config.toml
dataset = "short read English sentences (LibriTTS-R)"
input = "waveform_16khz"
norm = "batchnorm"
widths = [192, 240, 288]
eps = 1e-08
Rows from block 5, named by matrix and row number. Rows with one number belong to one channel. Each number is 128 + 32 x the weight over its row's rms, rounded and kept within 0 to 255. All counts start at 0. Numbers have three digits each. After the name is the row's rms in percent of the matrix's.
# convs0: first width-11 conv (model.blocks.5.convs.0.weight, 240x240x11), inputs 165-175, a 11 kernel for each
# convs1: second width-11 conv (model.blocks.5.convs.1.weight, 240x240x11, transposed), outputs 165-175, a 11 kernel for each
convs0.113 100:115158162044163109154067089119124149126126157175111144162176084117135112113101154124109075167188174159154095118165130115115158145112135165136149105089107121112082151153021096106123151083179190138121086136109128135136151148148137129120118106079161132148088155125121108167108099159075153128151092145128179183180221109134135122129092193077229167110098145133138194106
convs1.113 103:145150150142195130145117063124154139114170137150195158161156138186150085050090138124111112104096054123128090114169104145115151122149131149102109131062139070116152137161126187137144089090095131122105139066120125123157110081138135178152103118133075082110149106101129075164198150118084108152072129113101112126123129106071160191183123141077114096143101134081094174091
convs0.114 100:125119159128123143106099102084074237164158135157135174169169089094115113120166086112117125099082109083101097142132130169154135184122147075075111123089069145169127160109152081102138116138145093056102111119202121109136158169092141108077129143118137141122129156124090058068103116126121145126152151165069162112143082152083145111137133120134140179102166095111178142194
convs1.114 100:120122158175142154141126130138117143130156136125138093108124117132100145072142152154142105156120193084107116072089090086113143096173099182156092128111136110103130111149123124160214110113198170118156092207151130147145140129175058113094189138099159174137159116187144186116088066133173137145085099141108161121117103115156135099106101157140070143125130165108148139119
convs0.115 090:170126109130126133137157104118176118124139139109132120096087112175198158135136157086165149159144097169161167156117165136193138150106107087105098124118138154136126149081125142144143104145148170120125151193174142087107126152150193188126115126110130178154174115187113084140178165122192141095185122130094128123141130134121138172155169090132093096098095076167127094125
convs1.115 088:110166115133144115158138081083061191185124165149153083097094112134131103127100122139132146163188158194120174117122098116121123146163194098147163150157140098129137115105119118163122105129132066082082112118137150081106126090134130031066031188121090111163097174170147181153123214140102102152115182141090114111091101167130138137138102175122159179148141096135156113146
convs0.116 113:121112142130105096105156114113117118103151090114123079154146072142187164160132100102096106136121108095129137136096053134130128122051132088093158177174107062152096121101076100106133131145183137139156159132068130155070027144197122101148098133119103122081138115150123099133120157155141093122132146144141133121113183158118084142092155123099175132159141111140149124125
convs1.116 104:128115082097100110055099140146052140172116123120132111081164164098115056121134091155093157139105137132071132077090168083156146125194168091125087129165134151170083130110167165078138127124162119107103121141157122095111145150092139129158116176115115117146127164178063087083114102098097164142144197175104072105093179103072102148123161165201102122100118169132168127125
convs0.117 105:143153090131146104118099173153133158169113142071027162181115177125137185165098112070109096121163159134130136135068209173139158209152110128114138096111173121133116161166118135126092078162169125128083119163180074087114102150151175158127134135083101167220136174125116106153040151199173167164120130127141109126162101118100109092156124084128098117126149107138087139144
convs1.117 103:173105151167149130125112064107115161144144151138179119135146142174131106095133088173171108114124119115194213065101138135127123120153118120172094141083166157133140139096128099146144126088134126126155086141139120122131109139133115126115159094150146105125110164173151134131139123120165094138098157144099148174126144103125102183184149152154092096100134158136147117157
convs0.118 097:103144108097063118126140144195163116098061134104113176108071101151129092124074119074147142119150142122124103139210105074075135108085168098162113125143170179166157091153145115148178103128104083128104075132143099219093127130194119171118123116098102148125161145157103106155131092100192095124169170083093140100072125120174167136128137123218162114137126159187173131156
convs1.118 102:122159153101146092089135107143174136105146110091070081152127130180146101124096120125139155157162130145161165080160059121123195104136098095134129137168122169158185101109151137141115101106159158156136132127143128171153132163149141174102104121126112159151096091146169145120109141191079105153107090138135131116137166117106052135146119139120148213115166180113138141158
convs0.119 096:171165134139098179130120141060155103119153124083081196185140169116126128088119147130069152094116067115138159166137100164121176166101137121115096152143159110108138136141091176146199103168114101137103101069147094153125123132131144153134145034104131148112228128108074203132127165140188093149154103100140149121121089158134115150122123124107138144127105179150147111156
convs1.119 099:124135089071143094104141162144161139151160132088114203129089126094123143127122133108085101136145111102119105099107115185155147124173113106136099153159226147113123122152123145115116172106157120142154119130128132098125189173160118126135128099114094130125130141141163184150158094160189182122182094132099117122136096126163188182195144144114144113112120154166084218182
convs0.120 103:116138122131127161181058099108133061148084171182161111155160067197068128095119133117152140079122148109128140144127128163197095156193117137098144076102087087133145123212093173148120164135127110103070111111109143165110081130143077068093119142204160088167122097160188113119147133223201215142154093102107068092157168125095100143147156100086068113093128167128166169188
convs1.120 101:108146080172207150158138086171046178151112172140077093137121204149151164111152119141065119105090180160116108134110139116118170140174149110087082105086105117138137137112148157119134092108138184154134128137125070075110112087169067103115109115124205116142132160155145155108115123113118043123100124130068149134118167100125152174174133120124099112064120153128139140133
convs0.121 104:149136107134114123054099054121146155144178119137199164071135160127115087162163186197154149150140122137162122123182181163137167186202182139168069136067073157144141117147147134144164095093132140118106083080078141107156152104132083175163140173117085142095121116041164108094120071123136127141075136109138141135059155119119125146132091141100078122151147203187197110117
convs1.121 104:166087111184152125157184104155109108138124137169118147158137097123167163162074162095138134152144151135131153163057109091098152089089118210114146068187112138115085123146164100119113065138112105108120135104136126121105122148102166121096098111135163115164154202131083113143130110126143083147137126142123127191065166128041132138189144162093139145142130143150153160117
convs0.122 099:068129149118106069148050115183190141133117175106174101134122125131132167080091096181165145182132143107142149145143172091144177130145158134116144143140115135150175106108103125135149115102132108117077097141084126108144160110089059131138100091176051129118096123168147139073118136144205112163070144103084137142110116152110128138134121109148111119148156142117116122154
convs1.122 104:135098125078102171134161127161152110094183156127096112114128117144138112133148088120137174133182107115091068157154150102119122123094117129143103136110106119177060162059126171077106142122102093131115095157112148167126131148219141121146148194133114177103072109137164130089125148117160124121135174138146167076183194132108132136135164158180227119182116075085169158116
convs0.123 100:120101141073187147110162068109108075175120095121196082144179184175110090126111179206120120095120140218134107142150224121168115090084117158095091067078076147095195209158146183141094113167154131139198121095148085128093086162104069124156126087153105113100144144136093126112110130113131142121063070250104122128144087146149157115128176100058111128127139115188181103084
convs1.123 100:152085115050127110089144171134151157183171139082110108136139130158125088118115089114120187162041089164159081127142120091082124111097169135160103100147209159152141173115150126079126141168170149114139147113124139106115079145139114130108124167126182137149150120060064149138195115119106168139095139157120139201209189132130126036114146151094091175095118096103092135136
convs0.124 103:160193162120198120053145177137131190179166102075200123101095125105131143086075050132176079112091156168142076112178124117140164178179115143109141073167097149167130144113117125159119132091120110098156132155138138154137135099090106127182138096079122131151122168149096110128170144144141201073165159118149149135148098101116142092121081068083096141118130150183099187098
convs1.124 102:125117154102107159083099178112144103167136183114130074083125144103175171196087061096137142111095091137072103136109129112156171148122079126192134127102119142110161187131088086148149154106148084154175146135112159078142118096152127112167131157036196116146078128090131142086103137081118122194184152096084135112127103153081056058194154152154108066142138113057077149169
convs0.125 093:146107117133107061131052115092086042118117138157133204111170105103080103065133133147143113084079135148175101099144111150129111160129097148150157104084139144083061127099108090069088152087155100108134120126078156152110129134117120096144135192138067180141111182120148123122073090140103151141167134186148192101163094078142140139088120127135118125098052100110181157106
convs1.125 094:082112113144127130112115128093159072175081090118113202137113114151158171116123154116119118129134146143087106171102094115156167154091108121145065135147133101126160188153080188106153149136162056111140122073084133125092102169132176114119113138107139140149132082127177103172092059093138127119156110100174037123135098184119095075091140142086112164166105140156085167131
convs0.126 097:175093128132164110143117146077135136088138094213144090116123130126125116106114220188151138135103117156144148156079114117164144146163069133080169099127148141192110084136140130145102087144141157083110147130029210206203217091202151140119179082109119074150089120094161143149109148132000098113128182089114130178157123149094136072089111106115089117121123100078130125151
convs1.126 096:168116189171116084101148157132114087127133136097179137130153132120098136096113089086072152146108133112119108131143197159193122161127113078176097094162134080135136112129088146152128113074152084169164175126150075136080094092034127107225125120167133186119139082098111110185153099116119109076116137138157138127130142134132112070115062093086109106175127105163144158145
convs0.127 096:192122110085210125119112072096045186116134085146157115101109132183126098150092075124089171170129150086125149153112129174114120142103071064080152147197139141126092173116139160093130091180088112124171062123086096125120133188138112090137162115154101136169193110106149201133115096139094179156112145102147070151094127114106059135156136224145090167154171128151082096128
convs1.127 099:131161122153138100121112101134147134114133116110163128161152143072091149127133057063217100118115076132118045130155172122119121158092108145090116100135150159159117131142148089148099087172162083122184157125167163110151087135143142152118099094089088107118134178109133108211162093123127146117107124088184122184156183091134146129173105120140097129130153129105091175089
convs0.128 100:182142192127126109186146098173105098150146135126175129214157133200124155060160148111105081078106120146130145144098165167105145137122113095127098110137106139168145107146097175079151121070129093115090202122122077161072123109116169133081120094162144134088117115101165141128142091149133086054102102128117117117136129173112104120102163162118100132167162130172134138094
convs1.128 099:124054107101098119109087169136169138175180110175063130111121119181197103124144157128034171137119208113142127168163097099110079156089113112193127094126113143118122134144134089110093157119091106129124118140102109077043121125120113147127122092105145121161162137137111095140132135153112111139136189136082101127120141077144153090118144136158091124095146193144154104109
convs0.129 102:105074097140126114096177147102081161110206151175154076143151114115126093152129139127094131143110109132127137144158099078208159139145167103155146116111085177153137106144134081146121119150095105130073161130143071075131087120060139116156180163121105091059100070133096149184086159189145115145203118171122158127138184067069116083133050130132065164131148094188112166133
convs1.129 096:145124086144133144107112138091121178116120128140144128152104139153129118189100105130156116101182161087158159146238153117153086089117153084124157132133116167181167122141152098143179144162107126109143111174117121150161080127119163183085139142055142113112122093163148119125095123146119173137119129103110196200112116121090146146138193101122124161069151188163159165093
convs0.130 089:148178123138106214123044141118109167083183100165170096109116158194092173134166119091106121168128161104124112132103128129152184122111079136157140170074167112108120110134113104160184162110128163133114163161096137107063106104150166146169123104163183088110180131098123092154112139173141115166105161139123145107114131122185140097108136101128102119099133143113159115142
convs1.130 097:157117139191159161105086120166127105101136070136163157133128152132176149115211133099106101073113136130167084154115128156169100169094161118115128086132104091145166127142157132099163132131092078146163112161157162108146155092113136114160148131144118104160116134183104151105139073154147146162126147080151149129106122097133113175093139126121146094082095133117084133154
convs0.131 103:123145118098140063091129135136138142177149095066079110127132093155117171174157140176164120115135124187154161064141123138117114160121128126122148159186172172131097137119112124102120086094107073088091111175145161166160142131091160103083093073108107129151134142089056144163119129123159102092109102112163244155122125146148166140177176074125158132154114093068112161144
convs1.131 099:126087158149130152132123161184134094161155154120106129119180156163151089158185138106124099064108167084049155082136153114146112074214104120147150118164152080145132102164157175143138112134099119133131122064087101109125110107141176126144193125128076135047115134158134126105073159130150162125149180162132191215134110150161098097132122140116074123131100120145140214191
convs0.132 105:143095120117146171166125090075139113123105062140105213074087168154139089157109091194207140205132139079075091087117115094099141139109174127212128110155148076131094145155099183196132145083162161102102157049110135074137125095150065082109142070121115104170100154118136109162170120141081141144092097142107092082139078097122133131054126180119138151095133108176107112104
convs1.132 103:141138145135147119145075060137157140170123081085106114120095147137173165149127214069092092110078115132094103143143119072076123152111091113152173203136184137059102161092124106091091130129099112126061133107093128166160135100109100166139142114113124132105139148097115136122139119117164120098103155037117092138142145140114098097092071131180071169087145140108094089156
convs0.133 098:114117159066133080136082114127075078112128142155226066160104047123116186164129166172107084117128099128102174132139188108160112168126166154134151187095079098203153130132161106098086163136125172104166085082098151153158187137099145127093138146102128140129088087149177128103077112155088100138151140061165182156169139148217124136101156124136120148132108131091218154168
convs1.133 097:153195123063135101179108186082098140054106107117195176147126146126146149109089097075183171178192102119150151147180112139156118179090072117073089088136141127168099080098094165102190080138058133089143135108108152157141141100148148128075126127138152152170076097055115151156125155103129046162087083084095085180064167113102132127182129108189173081121107111117111123151
convs0.134 098:120152117123121124197115128175160151180102101129106092124143146074153150133141197223069092133153109102136127156165118119153106157147074115141076060090105120138143126192161192164134156126084117133110135163120136143118128173097135122163121116109251142147141099110106129071198115072094121158162198183139131142098087155082091129144164119081125090114173136152207173097
convs1.134 100:150128164134202160164140138094107130137126123119112189110164080143144092114153179108191180112111081177130115118164179118054126154142170088097097161099107100159087139175119103121137097086111124117122091119139159144141102104104106120127130090144125110155159171072128110152119101113142092153087203119141177066167104106097253199169153143119093097082123165122105168099
convs0.135 105:106123136158200166097159132104113131101083099173151177090092120078135109147170113099169146160090148105097141112069137133097219129189133131139100138162231118136124088119147160114146165107123126143111119159083130094178157051139077104107069086161153184131139063189154186147110174092117151141061158071103129093128132147155140086153145138119151107135149141131143159150
convs1.135 106:132133120076127091150152101139120134161157117101112127149170120130156118084190117156170116106132111136165139135105098130124101105095069193150118133119103119185125119090121091132201138174092123155113167064145138186110153135087117118149135142102118175110123136106049134169157175110147121122118096129088164095151140196173095168149146146130137182153103103113103108112
convs0.136 105:100140068145165081127134154096154122118112081121136123127198157090105144140144131149092112108175133192145153084133126058108116089079117170127086055058160097113155138108139149149089155135099120140108107206098108115082172142123160123182075192213137134129130104104140084143110137087099106094127198108091186115147185120147152179143120063138138076112109123147132065124
convs1.136 100:146112136107153128175174065162086151121168054151106121186179115085186109085116176093085139151124143153182124153137124103146095120113102147157083144115168141100209217126159129104126121135174071167166138118118143140155051155092098129177093151142116106103137168143172142129137114112089017133114027122076098137109081139119146154167160162170159128150140140162203101165
convs0.137 093:146204154079128106111118144156133110134166125142127123149092157131135089094075095051092139128087133182124125176160179100175125144117154113152071108170128104134132074092133141160158171107096118150157146148113157087114140107117161101167193058089117104088136108126127109089143159112158111139141183140100134145113094096153120172130142118129054066059123102066161133148
convs1.137 096:099072117157127149137167160181121134129123164116202118147119153130114115144138124142106122136147070151126147089099104091127113123100074135160054113121086182126135123127115088055101149130137146108131160140109074160126133068126122104078127130120164081094075117114153073115101170120147113136082155110135110076156160137077106172138115138136120166122084142124109101148
convs0.138 100:121139139090159136084176166084142132103143099089205077149192170181166134149068052161147144120086152138173121202141114156155162223163086101196119051132127163116105148143093205137092096128137098147136144118136127066164134119188099134122165049149122121070172057144145110135210103112140094151146144166097098114144147191152081134102080150143101122149101159093120115112
convs1.138 101:152120111138125156084077105074146079149192131189157121169118125123087150102096088050095132075122128093085127079089118150122117155161128122121163203128153108099171134096153129122169148114106098132122128113136167091127102126108096128145168156100104085108135140076095116147155084097117108094069219190087100107103123132141177148122110188140102136142105135140146151151