Rows from block 2, named by matrix and row number. Each number is 128 + 32 x the weight over its row's rms, rounded and kept within 0 to 255. All counts start at 0. Numbers have three digits each. After the name is the row's rms in percent of the matrix's.
# short0: shortcut pointwise conv, stride 2 (model.blocks.2.short.0.weight, 240x192x1), inputs 128-191
short0.98 098:151165114171152186127130115087137134078135110102095097114131120102073136143151161139127100113125105150113150111175130132167096184149098136128075142137165142127151075177126162143144102137152105
short0.99 110:204076147111139149129090109155118102170094119134128203050159132138108151079138143139190147133108095099138119087116109108158106115091143126164105107187110125047105099134176115202106121111153060
short0.100 111:104035100140084167139101133084145101131114125069141080149100154148121161142173109070154085161135169159076172145130154066155116162170111106179124144136117153139081125116157099122089139093048073
short0.101 096:174137096126106174083162127112156146108083103185082123145093158093148121136103156147164133147115109110134156195133126120120060093079127106137114193111125116139156040057116106178096147098076092
short0.102 107:093100089113151112130099149127151157195119194105135174118109089152101139169108156158092158103117107157095129071131160182103130133133128144168149136139076094148107177124141133152158161114138128
short0.103 090:171163153092109140132112128145096149122146098084146141165038130112128210160112174132092062131114206171107118100119138101108136078127123085104110193116143112178105145156122113062164095104086107
short0.104 106:097114148123166110142145151065178160141152123159145095142149175119114160117133148129112122144125156086105181135103188105133130091073134146159129153176147150137117119099098103132066121099132065
short0.105 102:169089144131134213095145125153187130073148127136157192139142131103088158100085095160139110108124055114116154082151146097124138085128113090129105050110172128071118096107150113098159150150126136
short0.106 116:157138120152131097140099106183159112123160096094119118112138116139126081119076075189128114086087036104079155039143123127079132113116085098127143129161062061059089123097115129108104113216093036
short0.107 106:140101092104150156116134118082092190077111150141133078112049159136172123117191166091127144095153066102154096163118101162126109108056138149078120062177184120149135081049173125115077156116153118
short0.108 101:094123129163131072145074088134160096116102032159034129090119119107131138118149174134116141155107150138148154132128100161125154149139118091081059114154105098140129077135135111092137137158171138
short0.109 095:178153092120122094102079146148104150121153096170118205127100131145152144168115118193089103105170118146095135114094069152129091152137149138151075126180117127108080111124085122168138146155156083
short0.110 104:120140054132114139092152088210143126110117156122094137094108150109141096163191151145117100117077120100113133215140095061103160098148159163140173123110131175175087101090123143054133083135105141
short0.111 087:168179152161159148102102127181135110075136144126126161084096116106132148136148134148159128143113159136136079109199094103142150109096103122118125112114131150097127095130095121113074128133116124
short0.112 101:215181081131112145157130171131145068132049155101096090051118117189133111104133118134088137122160105141188126163087134083110117093108096134205062106122122142089098157152167140104078115098109133
short0.113 103:200095120130110099059096162116132125149068140169059094130119103122103090144154109063108139109133149102171103149169103115129036136098175114111171117173115136147123040121093162063074155108137150
short0.114 112:148116102133127134146191161128190124139120119154123091088139120116130147112180118125119150088092199131182082169107125086170065133109089114101133121159159171129058104144132112119172186138100066
short0.115 085:032126195107162137111075165137143139166097154189068127140144102132159068215154133138124152149122115142143088174113148134120138120086137149073163058138169121133138167139126132108138126107174153
short0.116 109:114133149116148026160110125099110108110137144171173095092146158099131115128149108142105110069132138157097143098129139154125169221163168079195104105151096098113163161156134119142126127132135120
short0.117 114:150129101168126224104145106104066131110117131167126110050132146132112067128136102090146131150132100162102113118108085070127140145125123139096090065121118087138131141113147132148129110120133137
short0.118 091:048094138079118122092111150142136138137116096145121096153140171154149121094141154093111100088147083061094109131108133110128119145110149130097142180078148116119141117072138087106059131167131184
short0.119 096:104153114168097078145118132122174122137113139098157139157159049139141163103165126195174165138144133123149138142081146116121182140146109110137118156104162201196067131126136114105118121163161134
short0.120 103:166143129075151138145093106100189155129125143106175128113144172130078186124162147159159091159170061118115160128050152128189165121114110173064114144098088189135120115123121079168107101086111105
short0.121 099:169099122131098126105131112148168151181136119121118062134082123113100100076095101080138147137123128020164085130085127168123087172179127124126152122117096062136069132130122126198157038109097121
short0.122 110:094134056091131107121125166135122082109110119163164110080101120133170081137136127069145122142086136125104083107088123090112118137117115086110115113134117150115134121140161135111137110121145115
short0.123 117:159073085128203096135110143088111092142129126148131158074157127101148174117129137152147114150168143116062160079188111168100131130113154109178104134129091162128052141071107155035135117098187108
short0.124 093:124065124059082084126200072167116156084070147127103131124105150191156122162156146183131125106184103119166168177135131161112096075099164124128138128091175081132109113109140160140107052124130124
short0.125 104:137143136155178162121098122072203084167123122115145016129182094115118141121098162081146118106173125128140128124133102124132107106081078108169134124154116078105095134038161133120048101168203147
short0.126 099:194170081066096133117089051156114172148105146081133122111115145110139138157179176164111094137125156139130117082135105146130133153090177110087058138172120103088118149085129140141144170138123086
short0.127 106:103128133135155193089102116120114137124112125145105182136120236097107144123074137129161100131098078071098093089158148160147111159171176115074081142149163140147095094108179135086102127116152085
short0.128 103:083068137097148128094067096129134136149126101122091154160055141161086143154181071122157134113123163142097146125157092073021139112073104161128158129103105167136114099107065109123179098145100109
short0.129 093:173132125092135155061115162084117140117151144138143115136075134191139158109096160132088105112121153127106125151110126218127129119125122078170109151153127090165057074186189150157154139132151112
short0.130 092:119085108121091119177104113146128112109103122099100184122101165133132146065110169106193148104149067074088145119170101094132131165135071122180098120087109126087123130106130153139057118088092080
short0.131 097:173137143107122117104118118147129108126110073076067097115131117133088120107137214147139126149153135141150117152172171097132171069122185142168079145157097101156133101105113094094151102131132145
short0.132 102:224116143092149116121104143072117149039143117124086120125100123122134197104146129159150148136114137116159120157123170112147143144145109133206184116110139113210103096105160133160135109133114081
short0.133 098:113161157171163093163176163140138131164109131159077132139109144117115131135129134147133080150119147130125146114102076086141154177083116141123088081134155173164139095148102169099100157084155151
short0.134 120:079111137129080104058129131016170159151151129138110110113078140112144102170095067096145137103118112067096145168149163172122135127102138104166110167132101158088161041078170165118071143083095077
short0.135 103:077055089094148130162139210129125063142094141136125139109147161120095164116178105124150148078158139066133120094120130106087065132163098164128146081113136170099157052085142103046044119123128088
short0.136 102:199092118121170095146127087160180215094090082177155068070125141172105134058137146172145122134124151109112151129106160121116128075105122116144104105135092216143104174108131115165151138123119080
short0.137 102:239144163099132130100115103126116136082133089115110175144114162096143151113114094095108150116132090134142131140152145079159090122162158116076164156107129169141151084163108085141173084165141086
short0.138 101:107134144128102179167160134131099189099145066138162132105121091088137123096073099130098100144114171120152175072111110110142080110156139135147148150149111168099101108150152103155154059184143071
short0.139 102:196099133164168075117116170160108169154139090136078136115124111157126072189154135132184152101074104130162124158153118122126145203120126105076123195132167078093112040069105104082092077109125140
short0.140 089:122162124173118078149142134164105068148084086064086111148142094081106069072117159166128144177128156160130153097102095105174155131182105137083162080119148117156172091087120108094121140111192133
short0.141 093:148125102116123146097125147145134153120106131178075102132149190108098123125125127168102183123130095112151136132162142086128107116131093152116083120163116129131172081116108098106104075109096170
short0.142 098:120175193066103153141135162159090135080103106128108084065134140097130142125126086087102108110153094134135167179128232175082120145174143130144066085106143138122123110130100132170075132160149127
short0.143 098:181103136135140098126139178123131155111105148093130123135068114165150114063161094127124086136114122056120116150103088211157122087160133089156147128124104107115088155095131114087180119162056130
short0.144 094:156127137095096113121171143092142079116152153126131106103085135150101085087122108141113072119118156117133114084148130099133114202159084162105053100138128088078161132144053127102141096132182113
short0.145 092:133036084131135139077129148074105123118124155055080162145154106194113106170156133200065152154125134108169192086165115085114133143079084098183106123081155192164115100154149161134189111164107101
short0.146 095:099119130150140189138117091155204120115153138133121138119148088088103075107173109195143134078111112183145120101081102174140109080112071131093039157080138139137084099152120091148140136109148148
short0.147 101:163114048099149129134081157118082158071149123125082106112108122130130171132120120138121130133155153143125119167091134174123119124162096177191072144192100163152076085160157089109112106157123075
short0.148 106:112083114102099072135074108167121133145136050132106131111171206118140091092144107206130117141129132092092111108131085145118127144126120101113145131100124105172136141142105114028176113128094103
short0.149 090:062167137163165108127130119118126132109156107177129146155139159111153068130125109141126114101181122150175117101153094169157110119150075141105064062179110120167112087165114132122146124075177116
short0.150 120:165103117112146117111151180105190087106120116144118147110151150125129152101094120202129100115150088158178159044135103124150124150141096087132113170102136134092142122127130145255140118119128112
short0.151 111:172114185076110132116131118171100123123148101115151164130098153114116081069075127162135111097123043129055100159126126064088113104142164134161153131137093149117134116128103139097144136119176078
short0.152 108:145145166091127091101094149146175179142077165103146149097118131136153146112114149141111105135109081101098102098139153159151161136147099112117133102086121120123084111123110190120158138099109093
short0.153 098:171111090107089119078140089161143125110107118072140110089115112106118156178112100121124155127149127153136121135133133134118078130111091160149081142148142133096090081123137158168188103152130155
short0.154 085:198115152119072173133132112132062117078156150148118118113089162182104068126138181132172079097150062126146113164139094140146137112087108126155159140111153078131054099112133075180087144124096131
short0.155 095:185146129141175109114102089031099102090102108044137136179068135104124091133123137167111131122108096113127104089131150169128136130109119089153139151096100077117121133106160088111065090135111116
short0.156 105:161132119092130130092039119146159091093128119110156111156078127102114156144067113143128084128158185152069173086136174140031127166094081108178129127101175116086169123157095147147124154138125105
short0.157 100:121160134138175086185072115117155174127131118144111117139087163131070062153120180124144148095124137146139143113119190116168093100104162146157116090159145160151136095090076134149091128143114092
short0.158 093:163103151059089137151091121149170132069168194108072085121114095102125173156147134208118097103080140163097111085170144123144131119094116081157119134142061131108086061087166112176080092144091101
short0.159 105:134131093141137203170138050145096140104131135097150167073104133142103125155115148147136131123154000112133142134130113094138133135108180091104169148135138147153152148125100143078085101137208123
short0.160 095:140124156145146148137155125097170109164114058141072165134126139145103120129147129104169133114121093160154145151148178136100161112159131151091174086107151052127088176175111162135125115125158174
short0.161 094:175161126112104166128125114086106175096119128092129104091080129099129162123120110195116132114126091059159161117108151140145088205129108128072101135112099160114169129130130120139104102111058107
short0.162 098:099136128176147124098141115055176139108146157116160166143095096125165173156110088072163103120119142139121099168158079157093143125135079113119131137159078080066146135057076169092071124105110130
short0.163 094:122128113191107183094158168195189120104109171118113149188132133117144161114065079145155146151131123049125101176095082129097183119145163067086108123095140109144122183079077118150072114122143138
short0.164 101:046093142115139086139071127241174130134131052137118139101073128126080142128058174109129186133101157122115165133139163144160149085139145152110131101151134122129164129086144129057129115182141133
short0.165 102:185136131091139084126099151123117120139131093104152097102122154121118085162110149190143108069109104086173134091124091122173127155099141076153141113128173144086146120121128138143067107128125145
short0.166 099:205147096169150163140101122187132119092119126069180152110126162128094141098133109166122143077072148136069140222148140097094127151175178171154094128135116138175114106199112090168103117087138115
short0.167 102:145162147063136142112148117122168107049137124148187094136154129151131100175166187138093123120105105088099188148123109203149137122155098127130163145105133146135147123114138100079162124123116126
short0.168 087:190105167121109096105099173147115103121089130091127111156128220172160106122098111157127126133136143084194133126114133086077118141105192121080119143091134120119091143092113144190066084119173119
short0.169 105:166098105135130141081123197123191158151184135090133159165104118160125140132158175153116170156081124126155094049122142183070108140116098133176163162161150045147052109139156091100102131139132154
short0.170 089:056107155161187080167128126179150171100138151135058164123119074111176092110158143145121153146159139127149149163147161132115173139109146097114174148121116092168173071114120143081124160077126151
short0.171 108:096112141125153085163105152115129127126161132131053167077149145107026110110127101181138122118113143123136160140113146109078141134066119128102044118122106176073142082095124157102125133113120083
short0.172 108:111119031107199084219154118140097151089125168099138142120105106112117052144134194146145134065110077164148105145146128103153090113144168090159064089078100131125094108112104124121095108152119088
short0.173 115:185146114143125160135081055129163102139141112132096152169065163143166154147130112167157151116108118069113144135147141165092174070148115139172106117122110154157115168094095132033112172140132130
short0.174 092:114116141085141177200126158123148118128136141129177102123131197087141155143125110106156106103079121076129098138108068124077067122083120140141141123105101219124143123112068122109069128107110106
short0.175 107:184134159108116132151116078108155133072127111095132106104103096143127132114105105170079124137136116112150164094099133154122160160144189114139078115161136150092082125174169105122128145068074153
short0.176 105:114084013132126098156152151179109121141062138143025146144128074100124142128108097082134120184098104146133110107142112184082086093153157138130152097162047099164110111122133158139133159099157128
short0.177 102:182137141191144100124127169179131122074119152132089142084080154129129079095120111128169142135133098165141148121152128132157130154146082110104167160146106071097123151164138153185152139121138139
short0.178 107:117173144105130119098107131145102189056132113120121106026128121135124133101135195112190128092172105121138125129116152126092101116185125149168144145153151099159143172149144116142156112133143001
short0.179 084:071176155146124162109116126135148049156097121125156139170129040157128113145125132105149108110158077106107134103166102106133154174136130123093082105173126152156145156121074160184090156126207132
short0.180 091:104125123098073092119110114122125097147156122173107120140136158127134083120158141165114174149135136158169096113108101093123190121116103180113172134177088132099109149092122108100148138093182074
short0.181 097:144119132152108142150109182030116125144149080090107162155111119105185130138133158140132080122150126152097143138100120068141183120086118147187114159148104130116152134122147096111184122130122109
short0.182 093:142109092131185056151138135095136169130136115125123138130152131049159134089155116108091109126121145096106115150089105110112108016104164175205142115139116094110165155144133121109159141105158145
short0.183 086:161121115153115164133125111081068132114134170129109169121095180114155085110100144158160091115154096069153151150186139185105102120130071142106141178083118154132214170146118144134129176127169110
short0.184 094:138109085077132111118129158187162130107078135138141145093102184165139131137058129134103122158111165090090145075128162110185081112122085129083088102167126114155143167145144158108169109124140109
short0.185 099:153082182104126131146193151077149111117151096150154141093113147113160101118065128221141109052134140084152144109195141133106072137050098120164135198106186140186081154168074139185115121063151113
short0.186 095:155175137109122131136053113159102118126099113100184104093113141137118125159133145194123110172043146089106144136100100126133145118109198111098116100119100143130117125130187160072195147121120111
short0.187 091:092188105189127120134169126109110168150115135134094107170127135108072099136171145153075069118080160144203102156148118164109111099147077145139113117114077091094149135139090103125151130070176148
short0.188 097:124132148150130182135118147113109122124132126110078092100143118102093110070130156143153119121130113131158167160115116121113133136174117157153020119159121118092121074100119141099095143057099158
short0.189 105:098132139154130132096123110121187171120146157107101178097173144114134158122135109168114117126099079117070123136172142104164129160139150096119131121147129048144072117025126133077087111063169094
short0.190 100:202107087108139129136119133161059070099102131125117161165100173067131169112145131180168140127110095136141115109140170154167116114105114119169103119125110097130159155127162144114064089214173096
short0.191 090:160173141126140134161112112092084236135111118106116133136061101138167118089104122121134109128062133117058135111140084145109153092134189150135165165089148192155125138131160142195175146120098125
short0.192 106:103156118068145071137139107178164135111150087140131151110087114128129115155113107109083067148090142099109137059146144161109143099107127131121125038150156153147134151117121155117109151064119147